config.toml
n_mels = 40
spec_augment = true
encoder_head_dim = 48
encoder_fused_qkv = true
encoder_expert_mlp_ratio = 0.25
encoder_experts_per_token = 2
encoder_kernel_size = 15
text_encoder_positions = "learned"
Rows from block 3 of the audio encoder of a small contrastive audio-text model, named by matrix and row number. Rows with one number within an expert belong to one neuron, the router's apart. Each number is 128 + 32 x the weight over its row's rms, rounded and kept within 0 to 255. All counts start at 0. Numbers have three digits each.
After each expert's rows are labels from the 100 clips, of 14976, where the router gives the expert most weight on average: "top examples" is what is common among them. Only what is clearly more common there than usual is listed. The data: synthesized solo parts of chorales (CocoChorales).
# router: router (encoder.blocks.3.mlp.router.weight, 32x192, trained with AdamW), inputs 0-95
# gate: expert gate (encoder.blocks.3.mlp.gate, 32x48x192), inputs 0-95
# up: expert up (encoder.blocks.3.mlp.up, 32x48x192), inputs 0-95
# down: expert down (encoder.blocks.3.mlp.down, 32x192x48, transposed), outputs 0-95

# expert 5
router.5:149173119130088119125135141105135146160122169132078111082178133165097150161126118130122095123114133121146099085170159159096102153156075158079151119124159140163144093143098138108095182143079108158132159096165077166119125146124182111133122146104134091077090077156152120126099100097132150078
gate.0:144120068127068097095145126152141116075107111103145179085139116104166123112095124155108133104140145135113094167140084158158134118089111135149081141144122119094097082064128101010137120197135128167145150175075117121108109160114148132189125058145122140130085185109144115134136120146124087060
up.0:131127152135098127171150097148096100152167149120107104153114102136116100126157123134141116145160133181130106083135205119089152152154124118127130055145086084165140140111123166189085097058167123158123103095213100159050134106140136087133099217129157132101124100161153109184092111148144115173
down.0:098091126134160140089107148142116116094192107117092125099139106143122191092189142127142086078135157145108120118127153140209123174187135102129158128136188140130157082162149181145115170148103095107115100155166137107104084129141136124113108192138131159129117115137142169154156110165121154053
gate.1:119112095113160060124141140127101164102127102116086100153124099151081142104154078118095119073131131161180158099132105144134139082165137122136121140143138138097161156105151096126172072120114064122089221137129106116164088099132124137085114108059165085129190147140188118107065115137176164154
up.1:109148072176107160110114208117105132188137161094161149088145141110149096118106145139158138194140168078125187148138088150143098156082110120173157131147128153145066114172128127135173094148169100158147117138132166145067139102083117156142123107101128171108080096131084141144193155125142124037
down.1:133102143211119149100134105168143138157175164111149117168103137138131146199171129116128156147136128144136144110124109122159157138115165165125150168151143118093154203145153145125134208167144112115164116138065099114144161183097159112085107119136135061142148117172089154101116124079109205072
gate.2:154107129148129168187099127128144181139145127152050111147128134112150112135125111150131115125078142105096231096140138127138122105161110118144094181113127142111150092210125202119081174154085112117101178172100151086099127127156119054177106138113131089123122082084068118110100109144126175189
up.2:137157110145130142164079176121134176198125170095139133139125155111141066125112100125154112121072109141110172112145087092078127150165101139114120145121119143108152126160161152104110135126128081124148140197155128088184089121126178075197128119109103046112089089128148158117099137108151095095
down.2:132170144109106062137151133070097127151103122121053126105153178120119143108110118139115132157125115143117128158137146137086146117176152162148112141143086097143103159005077133165117115138134113153117158119224230135142165114102149104141150167111151115130123115144142115103108133123120052187
gate.3:117108149138119158117127129144141137087167133138140136066093150131145110098148080108139202146137053077087086107149116179201151104133129129127125146142079123097153122198108096140124138055062165140142053190129135067112131111124131192104130117109131162142173156117085139130211118131127102178
up.3:140111052154138125151112121144154159129093171160132152152184122149156077126120171132103046104098181117114143150159155070110119130118108157114126155108129198183130107137108085067122168183094114206146094118149119163251132177157099154162091157143084101140088088089124144178104128183137193110
down.3:150090130112138101128101097140147110165143151142062120109082159147103203125235129143160139106124127160107084157110127118107096193143145143122139114117116092143157167089203057123156170128121137228124091099034209156119161139124153144119108148132153092170086065122143120115063137161140104131
gate.4:096121168191067049126137165160141139124144117138153124096137156104081093086134127146124155138140205219105099099118122202097139143143136142151159114166109143107119118113098166154139114165105065184159174165103143151087097145110113147156151147115112087098122093125107127087168128154204139128
up.4:149129151177115072160121132097118148157106083150151153108119094079170070105141133145099101138114128149175202081154089192119117109137045108134160104132133079180111090167119147149081133108144082116160132118151183109174124085106158169134163132106163111124161123133122104128024118066111154159
down.4:112180156161147144148169133081082123083122137171095142136162114144134116184114147121184094157129110126128131078123147089093139135102099104101116119105175201184072100175095146157141100122145149154110139156123156132113071131095132074148166112125114161132105057169185138104187125147131139187
top examples: tuba; note A#3; note A3

# expert 2
router.2:141104120167134071109154102084155076149179203175147102105112135123130173128128130180095107114093095166101185167143154089075090064169089101122100119121053125103124097147149099067137119120107148142152122115107171157114136159098116137094160146131118108107082142138141161075137095180086119108
gate.0:167162190195143132149148099105153160125137140108147136142143144107114068093140040142121078089111105101072126124091114122158100126189127108179126116146077092097176123202108146150183177158196152150103134120123129097091143136171125104185082149142145142114145139205135210139078095162132090129
up.0:154139211211156114122117092083129175144136124108130156152181098122119119126141101154135126097131095122100137109100124119134090173209132112143161122110112121101167108172128131152168151151226134119092126113119106095074124145172107094193095165118135172124135163229105159095061122166143057147
down.0:072159166148133106122118161143168102114126109127120124141114159118110125181055138121160135140108132156146056184143100101106202159136105156110132134117119169105118081000248122151126179096124138116134129124083113156107107195156120103136140129143124117160136156124098146108147152136109089115
gate.1:117128058169131106107118123120112145087166110140148131132118146131111135137085177157145141161120120066131118130170151101141104063131136106104013106123109074122141137099120074112135107101205119143124094099144137117137093156160110140161182115089110174125125186111109093129137227158118096084
up.1:131153089153092104147139115117110125131131112130131145149125163147135126094093169135144188141124085131152109175138160153124083113098095132104091081121155125095131140113164079128145156146178149112105119119189110097137102138167125144086223137102097143136153234111106107152130234075091167088
down.1:081099136099154127141084158092100108127098169017126144118182146144146137108119094116135128122149142122155139116129139100122159167126178081116159178146112255092082103142114113087095155118161139161146132106160157126140087160126099128162150043146122064085116133120129098128198134094136168150
gate.2:143155173069156143115074065118138129210111210199081088142150123124130178112109143105123156136100134129116074113160049105134144070144119128166107125116188150111123147190146102071132141135143106151165123155122128150155149138083145087070118080083118130131098100106108070099073084129143146144
up.2:138147179205131160157109122137112122128153183113147137074115137103136148143105099166085121146112150105133148163143221124144146069090178131122157108082092098141119169159134104106196117114121123139073092097195139126075125110141092112145145099138104106138134057086148133127150152103115078145
down.2:125143129115106134143116155160047121150157208070145120135096127152148196087129068123138105148128081131116102103081137164098126121066125119123122146139139136079142135159137127108128174095136120193144180135087136138143097122110141167085133124136075134183134108101122109151184106087135142101
gate.3:138124105232105118147142117156126136086116099092104114137108125125130159099155184115121141115136169145097128133130106078190142167153144114140147130153102093143123100255101157125090150169125112093100101065183070113112126117131109073055135143101104145120113118149081189109210119122089133161
up.3:143100087233111085162137129162137116128103110128110110124087102102161125116158198113123129128148163131107109140128141124163107186146126117142129140135114105088121094255148142112123172139121113088112122091137069153137138115164116067044144140130084140116128140133067194104229121099094130182
down.3:181130152105130113158096128158106123142142135138089135141136117133115027032150151125122143129124115128145119127139152127135150142110154172148122117125159096143121150000051158127093094167116131115131017112121191159114142041116111117116111120131131139078154122129130125092084144168121150159
gate.4:174099133080172118140134135139092113107141089126139111119190162112131133097119075128141135138137092160091110095124156122194117087144111125100088141126149168186142104219138092134031105168087132156090139109182082177137107123113101164133121010136097122129077092133140084132185162165124146114
up.4:114127112141140148099140068142146125138120141157142142121112094151106148127121152093149135100114176108176142155145129086108151173140126154151163110129101122074102209065118164113159178075173153126170132141061140089130135132128150106102097188082154131129139196131087155139077086123083132140
down.4:091132084125132151147097104179118107106131140139148120109173134090123175000171169117187145091112135132121052127116148099127165063141125162126103152113080218144138136134141163155126047108129130169104115157172132168115163091132132092101173173143115142087152090114139141144111128146122141094
top examples: tuba; note A3; note A#3

# expert 29
router.29:118077166095134140139148097111106184137123087089139161134136067072133137159165167138091105102082176104143116083121076114097180165113154152051148124118125135137123079086092116148118080161102133103128205056131090145085112142132092132139188119091084142165072090074125090095164138084122120174
gate.5:117130053135101113192120098102146154136091150119064147062140128137135142138098165120088180103168072107099112173131109079124163095098156107113104174135143098157088098212167135155118136104145096109142159161133156111114090107139131094139065118088111058157127118113126113157078164199119159072
up.5:099150132151134147135165171132139126100126112134121086182112178096114104140116108068153121155130123155189166111090129157209080121165114149138114060116127109126162158090134127054124149096111150149120144109079115122188176156063103159122149130149160133115115128210114166146132144086145117123
down.5:092161141165138106124228107055171134132127103148098131100107148134130188117167129115120114147119128136119159074162148123192115152111061139136112122080130142129131165047187194049112078124165110140098227154115127173148119209120124170097116143132114186144163125158147134075117134163122200172
gate.6:121208087126117146099136126117107104152138075158104124133130132177058115103104168080114098101152161106067117135144139121133108100093145087120141119182101108122111053187131155150120159154133168162166130061097195118122106148108125083119118098183153121130134137160145062128175200105152134122
up.6:142101168137102131122125111194177060065162082115146120129128182103094168095112114161172162162104131177193155110158125084069145131224149105143132138117168094112146170129118091113182076113040115158116060143143088133078144107134151189122144159154099121128148075163097121134084131117102115058
down.6:138154152165093081131123159161191144116136156128104140117091146139110152018154155127136163127124133147134094126111109107160124159156113106166130102135058141176112123068079081113135194144101121098127168155160189096136172052125148124173173133131128075149119153122109160117069122099136123074
gate.7:104132167156100138155173083124111102114114121118067132122087154124122105072086055125153107123095075126085022146145089135113077155133128152145080158098129113124109106213106168125082125193125169147157178121086131164125113106151102099140141136188111179125202163162068139093135106183166175081
up.7:096107165190125136148136123111110096145126077104108125114120170118124058185090102109159125127126084116074078136133159137118111147115125139134102119097105095134137113141124109042061132196113156126143133164089122149127056144203104106149153135131107144096069120137117117112093133064117252136
down.7:088100132165131147110083090042115113101134124126164124121119152137073108147235153114127127055141099147123138086123132108109103109124137086115122108103167122121101065108213128093121139106122110161134070111104096112132118183127162081163117119117090148155147186107108094162113113164139168082
gate.8:106127089140099117137146054108161086133117094152158117131165158146109193125110205126170151183140124134123135081155166094168115110110103128106153128159101084113096106228121124076177111143135106121120067100146130093154140113109112128140099063091124160123152112134089142121055111106098177226
up.8:134131065069128135140139118121141075168104113178162129089114116148095147143203099139114093110092145153164141130185112141107105088090130109110164206142116123114114145188089092163122141224124135142098104115162121112148158083164150138075121094150116153138135121137119170181121148112137149197
down.8:108127125035108122097088128101082120133127151078171142114139140121155096034127091136111122110118126127121102119081172171084106133140115105125141139136173176138103183255070175133139135160163141097125164143189102121127082094141114136109125161106097118093091103122109161142145124163129094107
gate.9:162169147102139086126085099168126113119126100114086137165117094142164033141104117109165131135115169101130121155140109152055128100057124114155141186108122160140114128125138108158098183104146095147140120106141152161184101162127161102155134127159182127145070135110117120164101104214150090147
up.9:151110134069135056087103112154109134150153142117120128132134148147115128136120149144155094122117224129165128138130065150052150173107149093094149216109176116148116126192170149111097130121203122126148135116153119129078096146154149108126161107121158085135096153107098133089190074151127102105
down.9:100123101089116107154165095122166097119116149149091147137126134155134113126097080153143108123098101128119153139146065092134084121106143152117125103153136097106112115255134143120120126199099102085127168097190122114147091163126145101125123154142140134157104159132064159092172103110109107122
top examples: trumpet; note G#5; note F#5; note G5

# expert 10
router.10:095127121149139113135167132118090068112107065187132137149120130100122105148097105155162095148115105087155132110173184080144144099078068163130172150153076141142068094098149204149121146161084182135127154075121125144093091158126126195170175163079133075103128141139143165152124178090084082104
gate.5:158102111081132129099137166121137189203091140144191119157161196126128091127118132157132166130123105097099170129100192021027145160160103166152132129154136122161134145096136116088186108068114099111136035121169137144167116138112133154089108164145095091114104113120132077149083074106142127122
up.5:120123089187136154125169101072131177171067130097152111086100173114128082164127115165115165195100116122136152150100088091072128123103118123137183094131148108116127151128170076098168124155167098117161152086212127138113127125098144179094151113111100118143149154116074115144082112178142143107
down.5:173119124174125084126069125112113110116135127095112127131105094128112167096085142151118132099142154104109108101083092116127116163153096166112094079105201145152139134150235100128140103199136174134113178131181114152121152122107144111060158178111136161197145138109126119097094116107099119155
gate.6:135107086131103152101103111085126186159146057034083162113126134121142137130186137110100179109112080101096172119138146100134141121133092140111149142136171074125120147123148150149162132101161107150173087144082167070111128130086111095109195125090112182081132184107173075145180133120135117104
up.6:108109086052130168112144132121130135183114073088117149113141140152146175137124100091118184160096142106158193090161118116152107096097148126136141108161188102100101144197189148141132138180155121134093127076189158046080163130094120160176174157150108190141120167148157099164069107131165107080
down.6:106103082059111169168155129117138151111083162115138116111147118136126152188110152120160138142130143131117158156116116114165200099095074128076114136166170131172112124151083181121107118138153145174134128111115132118126137137126136168138138097105104119076133138132164141182093171134135142233
gate.7:103067134123162131166134158135101069191115101190134103105146152151111147122143164120107153102130114164128092079154121073159129142175093157053142175146132094128118139149144102156068116180063133144159179114124164154188114114157097120116111087159068063109135106054140064162131162104133162095
up.7:149146130146110126107154088107145178055160144057142140142116147113171107110096135134135111186128119082122160145111129175109121115149149130184104081100106156122167098098134134105153147101174096110112102179129106121050130141130185163132129172093197179141086136186123167065124099163103079172
down.7:192090127147143101117138109202119155150110120158133136135102148104142152121055194135139158097124146096122158138100135140168100173156152150113130117138108118128101141179172126181129162158170142100072104110072140108127159097159130092162128132097159028138172132128181135097177125104121129106
gate.8:117123145158145123138118122157128086114133146093152141108196177155125138102117156129103139145140164112119096143132124169135152122167104101125096141145124150059106158092130120117126122138125139078113116113125157126157160130091108056169118166104159199132162083058202164094166095208125091120
up.8:121100187180135154171107135135132153107125098035115118120126107142085108136097162153121139118159122095169105160146162097124124130107072136131128104157121167160109206108140110148078140169087142099145144097142112178196120095156159115181130147119135145129097093106177110133153170139122110149
down.8:131099097081134118140137108103123133134161097126095128120152130143135076194113194138117185153126157148084094159121115156089137137141123116131158105144148100131188166102134237060147049074150058013149147120075099140133113101103122099116117104142132160114113112108178111117041130169142137100
gate.9:092236149161141066195108142074120099155115168164163152088181103119098113136118118123142135155103113136086059136076124110106142105074138123172103122098130088209175085121198155079139169153101133180156126092137125119084137099129127136123094131145131184162135064181176155151107105165116110169
up.9:134045129108105210104128087140133155092141065108140105176109137147144141105147161128112141078119123111187200138183132103184139168143120135105110153167126151064099157108105086113097089145121135082125131149099125171206112143115162092142146122116124073099147187085096098110149126125128133062
down.9:078146115156180151147135121235068122128125134148071143118118148147098245139146124115107133137135126098107224144127107111128140090128094129126086128148156106161068133154111152117164119125085114082079121122185206084140156156130103113145105160131139193116135115095130144154108152161131127115
top examples: tuba; note A#3; note A3

# expert 4
router.4:087101162165089150086123102080123150128126109088180086135113128166193134089171148138149149148076135167172158106155191092143169120163097145183109113143118091164101168119101107156079114092092168141123137079108102098175136174089132068101078145125144152062191101150187110152124133163116078056
gate.5:079143136071138150135153156113133169139112141198047137173118133130112144096137158127132166103119094166167113079086147100092142141136074153155075184129166072140114084177116127178163099050098077119152138142142087129116078130118168085140131078106147106098124104119119110113190148092183096062
up.5:100168145094142164122177201125124075165127147131117133112110122113131142104191112157119154156132079116183189108121122219123199042111077120133195163130147076098158110114052079134197163101100087146112134085141171133143171127162132089130099115137175127136117174133122165120054100144094156113
down.5:090084140168141113127107150105088114145138112132144124139117138130095136115125124139107101142124150103142102106151102064136135210078187098113162085140074129145165113179172115085181150106115092050128149138137081110114122155116124069075140186113132167119090126157169142132121117134117191089
gate.6:123109118146081145145096100115127118121076143099098127106115121116107137138124164099088138158138091112141152134109118059159114077149130121162088138125146120181102093116126118154155184091154126132155105130141177170090098156130124053181149063123126151153179154177112250043168134154085123118
up.6:135134182082117147076097115094102096133131142117090135160153114163150128091125072139164121097060200120107068138125152133134126137128126147125148119152102160098136173152143112082087111143083133125134167178123123090183113125129147108177049195140136111134131102093200024111036107105161138141
down.6:121124142170082175109139133135131097102111122132130148138108157138119118132095074110123088128136139124094111071160153117078114145146112125128115120151145204114165085123178101125108194198141146056105071115096143145143137151129158142106115191106182104112192149134122163154252105121128114148
gate.7:113123125091140170152147144125153132165168077075179144122151122124064121123170142102125114197084128052136197137148134082143164119150122166109118183123179130162129086068126165028140086078166072111137173170212130146135134118145128087117094149136083113135127129059108091133186089180144101078
up.7:170122194150125148168107129108152160143129104095130126112123156136090148113165065107067139153135127106129185107111174097177126035065117162124128129104178135130107114127122139113170135149146127072126132159205129105160129128082113133057097081115089082146109112062149121143098112141171100125
down.7:105117142097097108108166145114163109147088140064149120120065102140114120144099189146106131102123150142135114144094152148209156116117089218134110145164048104164114164196130079142113068093171104104129120100113109119123133115116143158165111126107173176102161119079079153158113118164114039119
gate.8:144171140151086111156152110117136093134161116125197109144176155139150139098142127114111128114179151116149193154145111174104112130005105139146066070134083150139135112119171129084152134120192095187113048121104146143116128085110113137105083134147143129130127112114078129151107108175117145151
up.8:132184105137096106145160097081133141165171083124196129138171147130097108088178121112105130096154140118120166151145066131126101143098152133168138076135043151116130136046153144132208142156156130141140084124146111129125146064142130036141126114139125151122155129121086085127051102149092180115
down.8:152123143144066168118161147080169133138142082147118128162134172111119134050146150145098155131129101067160138148104134152162107115128088173164148124164130105070086184217117140167078165155131107169092103109121114099111178190126133091126094168102127158137099159149146087110153117095112107149
gate.9:191159088148110105113163048128157085119152191187162150151089126113120106082116124089183158130160095113186116145120142118129099087108121168119079180148142152118118085126094164123119063090186149196087118131142098137148115138138133109118121133178144137142178192150110115165175149129153143086
up.9:108165147116036091132155179176132115130202087116176127137161163125146176148149174138131097171178142142087121086150101097154128193083129104127131116130181111147112114066133155121108181103075133081109155134121096068066117102134145080125151099051103142129134072180165086085142158109100090172
down.9:174115120158095186133099154073110075128162118140141136124115145143128077094134089127129115165135158152141079094114102124177089153109099164130126082116087200143034114165148044071125135102130198114137185139195122148119106135118136094141097123151131100106139118186104128120149125136113104130
top examples: tuba; note A#3; note A3

# expert 24
router.24:092166114098095137091087147131170112104090067147147103088169152117178114168100124096141084122102109071131116185096145096119129140087127105101142090168131087088112108134092086067156123047126147129120182133123090150102086085130150111148139054073098120135143148107153083094091148136134089175
gate.5:130121203167098149131121212143143180091141115202127120146168157159164174105108046119168143132144135045123156165109107106201146106089081124111155086109103100111105181108133147171110098180136131138116133081136101108201131121131132126136116123110155118144113128120138097116091109145116109132
up.5:158102196195090174134102166158109166174134160116117121111142143109081164095118205135122137163107118055094061083138126070163132114145097095117207163153098108124131103126153108104137099100099120122124138165183138080142137125183114125111163106142146185107135148168079104128188122138126051129
down.5:087105141139183150163194143025185129122124111160150128115092141141140108175111132115162124101115130053138184159136144115067118131139104124121134119146188079165095124150105146147139205154057149164083118103167106095114115152111121126125134043132132174107117161129129147110130152182125134085
gate.6:113181081130170058120177120137115115151146135099160136156042103128102144157140075098157127103154193159065117158180240121107141058125113115167151122135163164141075107088113144191139131164075094118159125142129147113087158104169136172087168118137134087097145115178112114111102126149112093090
up.6:103090136110144120118157121100122109173053152095143155129119147161123168135073193077085096130082183114071128156091140133144149156105138144211115136123120166115121103104076170164115137181092130105133082105147107101095115146087150184112137103124133164116158166125165091151198121125060090127
down.6:065147140182071110111175134109121184145131133205127100112116099129115185192162131133121103159122134157122117102093166149102113114144119132111064167125103084136069147128052182121126083216123088107127178126144077158129104056137119141108109145115121147107107136103109123127208106082106148129
gate.7:206140136140113128064144147119162113110141173154167144126078168135112109079103154145140185098087144129167111064116161082161097155141122147142159108133155135175117093112128162109130193073122060157139156100129154135182103123058125158072109076150100132167173132090137101139091124140152124074
up.7:124132170149083082076143121088125137056114154183122137101108143128082100172126175099118097130094163114117143173118061184029062115144170208139067112125127116148164186123181092151106082082117090114124172136135133122088141192170162159164114174095121115132149191121159062124092122108126174105
down.7:079109118130109146118122171111189116115157130184114144187115141131122130075072114131138094162125137131173177116137150122194146100107109120140117142130136114113121162086122152081098110096126107064122115120112106055131199089091131222184112115120116111126170113134115136153179132068145122108
gate.8:155114163157181083141139124148141186165128162136101097143110149135121106145096162109174109180130080164094155112101134131114136159185123131146111114144190115135096121113154178166122137157158147144104123192134112191144141094094144177060113179102129069102114087131128086165124076149133090062
up.8:112122144106126167088098102127137095121149095146125105077166152104119155088110110103167143120137139145087144155126116151105113244198158134126083124129143120092098140094122071162124113135075139136064181195148110131129091133098138188106121154115138121101148078129181093126096116130144228141
down.8:148168111150104105104099116132098154151090110179100117147084113114118204140154092120132135153106141127172103084127097143095127140170125133124097143091145169180127160039094147162079224195156128148136133104119097116103139159116157112205092205137124130129117090127047116143107124151140170138
gate.9:120138194092085110102121129169125136130123143115162117118205171164183125065130112127139123112100138119113089239126180073113147137084103121135170143149157111125114088165155144090101120137160096114085099161105090077125133129181099085108143113111125105122099069151121134116052132130113239098
up.9:152134186103091155098127154174135141092130115097162120095206168152192112100130095110136102132074128103133082218105141096146158137095126114133144146123140105134143074191147148110065146115139090099106092146124087074155146139159103092127136122096125091129087066132130147087052136126120255144
down.9:107128098194118136134094127155126111105118077142126128128173161129126098049101169110112120170131142135117130192110090131136130122128208121134129113155122071118104129157102107114119200165127126162098023135223041099153184189091102149148121093125128137067106125167100144081162109121147138085
top examples: tuba; note A3; note A#3

# expert 1
router.1:107086149057141121104113101094128068129195107079113113114171145146126176091152128140087117149166111137139162171152117166117168175184164118105128107130119154111126191107172076096176122085119107095100110120158148141168123108101175127121086072103134084104144114083107118130106117109168130124
gate.0:118141119139138144092098152152172074121134153194175110128106173089121116146169153136142123105153178130190141143125099188076051043122100130170113150157139163139107128072158133107179164133162166135137114101178175113113135133084142234105101127193136138129138131090083109135177144134102086093
up.0:088169141054129096074098107158112125120123123139179139099097077090080100152116134148148135093206204127144143141146139170100107109083116152161129104109124154110137124109115171110187147121133157112126130142166131069122143146105142255121135150172123148112186125111074085148118106171065149120
down.0:094108096188127109139201121156115147107153123157101135097141151137121143064098111128117116150123144149133105171151150091102109081154103108119124127094144113101156107137123213107146134169113150096130161105132103127102185041079137096129182062174146063109121137136138123092147142056099130102
gate.1:129169134127107144139132145106104093109120119130112099110170146112164139082138205173065105125157126070130115176158109099185118122131111102152175157103141141132123114163135175104033131069207111144158154115156151152207134124130126072151116134123184089134133128163116112184124094102106143129
up.1:102083142080130066132121106120124077142129114130123131125142158146135168155137072170179172169100064182161122127109140112134140093173122157126136081148180129106130110086100047164167122134095158201132094083123170207092156155104126144124152126145066179117043143134127088108162118191142117126
down.1:144184150142096047146231128164179197091114133077093098133168075148099120171139199104157156146115148186104121116176122158133097123123149118122172120122094128137112148207171117132162076147049161139157212143124094152097120148145135093081138158120124118172065076162131137154173109085132120121
gate.2:148164137175163162098157154112152133160106145147116125133064080150142175095059152144087089149136081142130175126135141100202141076142093074160053056131132112151145141164119189118131085116104193168090122203094116116125139104129126076107112079159159117123143144115075136157090128149116124125
up.2:120229148122125136102109133117107131119142160114166110108122098151106161192090125143105099150151164144123134128095145071112143126129069119092141077153157110129177120173105167123162102075126127123103041080089118149206138142084107125104070105193141103166151110155152135153138145194136122208
down.2:146152153105132132113104078095147120090117133133145139095112105126111127173142220153144177104137125091107119063109095169176085137139206065105112125150154125159125172161057162133155169101164148090083110121174168119125175171128148172146115151068152064082079164157119159095182111107149163189
gate.3:140116159143137135116110115111168104133144094169129144130129065105119132205137140142157111129089126131137095128091154129151145101063126106094122151096168119100134112255130128144123134127151110159118117186072184069158118137148144103148127136125164169099132107101083127115124123110179104137
up.3:122108035148134156124171141118132149124139126134142098138145198109188154028098144096147151149195112138106156086141126088048107139132108138117086094138076136113066121087146166105120158103114144159152148112207125159092134130108105099135123153189119141110111145162167154196152165142156148111
down.3:157121136090131079101172138228105136124079128137157129113101093128126098186143105123115108184120134116112145097106227145119093103127144108128116133097115141077080130196056046096127206102122136141139114127193148042117126159120119070133183126129150096101157135142123067131176149157114120165
gate.4:122110128149142114156097150132147137139175112148171106089170087116138101134117155132110153145142109145145150117133143082091138171152124109097154130147156055109145089098206144157100098141094118127102130032118086201069139129167134093068151126119116093094147130091160074162088095122132089177
up.4:111115126160141104114101149155141139122182092160156111106163088128141114144103158130126164169149147148143135109137156086095153179180123132083167118150147055119164094088209141172094099143104112144108139027112078181071142116162129097080151110126115102104139115103133075152112109121133112149
down.4:100111101196108143114115115132115117137091120152104124099108133135143168164112077116130118129124122106126120093132114115109149183114081080116129124124154031152120121133217113149133094161115124043157161101231069135151078058094119158123109049127129141111101172121132152128060122145137159216
top examples: tuba; note A#3; note A3; note G3

# expert 14
router.14:141124127104079077177089073146082084096128076165112162182096052127139105089074138188142163135099139089187164083100095168175139122136121153121147155126176129151181099081185167169109174091065122086105144113082138154125111129110138151157108172104103124071076123083120147099122182152149175127
gate.0:141102166107104169108149208080091101126156104127165135139052138131154068103124177106102105168102068116157107129136150071096120089160125110134130151116125079170071119151153119112197158157170178142119172121063136155136196116182148119173152149112113177142105126102135090100075151143124103117
up.0:114110165188148111079088162108096152115131077100085149111149152129163128132121172121132066135148091089107128089148101100132116122180115135169172186095095149162185111125138150137071154181195092116149115120185141096176090125092084114131140112101176132108146125102139100139121120144112141126
down.0:089150117168119119128079118128139145155126116116180108116161118107115094171072148120131139077136122160137127120090198166080118176081101188162168110105219183152148110097102128109113188144141183156130094151092064103187142189129152155085123099122140175143104162067161124140132119147157059092
gate.1:110167077161156125147125121138125169058079142157138121133171112136141156152160106099153152126111108148127071139135178102075145121145155096163147152143110140133102109139144130118109204176082106142100061215095158135160110113106123123076085147115108117098137102208053212095153129164156149054
up.1:132118222138135163179111116117112100142165070075181130134044168126111112160134165126123134148131175173121142112080087167079119130141106116097161093120145136146112119183090124158032065200117106146153186069082105124207139134100108206146119138127133145143130119084130076119122124122095115169
down.1:168136160075079139134153122119154164116108135076104130126085109122163066133109139121162131152144127146095126111136113168115161139144128086155110141141035139168129180116118100065134164153107091171117187114029107159121058130186152155125156184137112138142157162067068147133228143103123107099
gate.2:086111166104122117072100139086110143092188139167128128120157123170121146116117169161119171154148207106095151156132149135186113132183135147071100135146156135143153088103122121097160106108134130168159131084144161087151161142081144151168177120140103057085124179117069121079102112131118081087
up.2:137112094111181153141127140133133135211173180066137162120139079090113068094165177124117165132135089111132111127127117176008136158098146108111083125094126103125146153051135159244082140132175124156148107146142155113108107104206115144079121142128146129129178108137166145161099108101150154128
down.2:109110136015115075134139131152150136148164130107146121094136128101159098074080144116109165159112149070072152123120137103130108110118185109136101127108191128138131087232141098125138141166109133086121102116211160170133176152089140132131122182092137133136142116127116144129046093122114081235
gate.3:108103144100130102098183088142135138098135099102159106083078135114114174094113141122128107107201164100161142117140118091161128101103089140097179147151099194144134108129088106081146139086149106129097151152118175110106129142045126163219115120114115181112132176072076131092150108103182066111
up.3:121101149120096120096120121129108126185157173158153109149184147128176155112109140133079167149155138099142117164117104119115177127163134166086122119119081150151121106126074139138190113096173154090102162200135121132098147146137159111115076134156137142075087105107111134128149109127135176141
down.3:179117147184146141144195120107133124149115147062107124111131109089133102087159118125133070106129114137119115095140189119093209093122155099116121113108072135101171142051078091132122116128140145055144205125156149150136125120118115154104172174127121123181140125118171134110165072115131143159
gate.4:038150114076152160126149153068121150160153125147114143121153163091124168154107208143162157118078105119123161090132154182159138089126108096119077137113159116137140150105164148110113095168102161117110115161150130150126149128115110185081153155125190162129109125085115117149143126086097059103
up.4:164094102167088120126133054196132123141126162101131109134086114166122084049169113124117074118175096140133100157107124113129100172120132145136153113124075160126145117151120087176121189078135096144166189123139122127159085131177178106128084182099113117148149159178153140118158134128134184151
down.4:115092148075143107111049099133090070170134155135181124121169083119108217067117138130118118123134111113138150069158095092168114128147146146130144135152164140166206122074095212142134066096095105107090120128079143116157091089129154111118140157135141177042103116129165104170095155110132157093
top examples: tuba; note A#3; note A3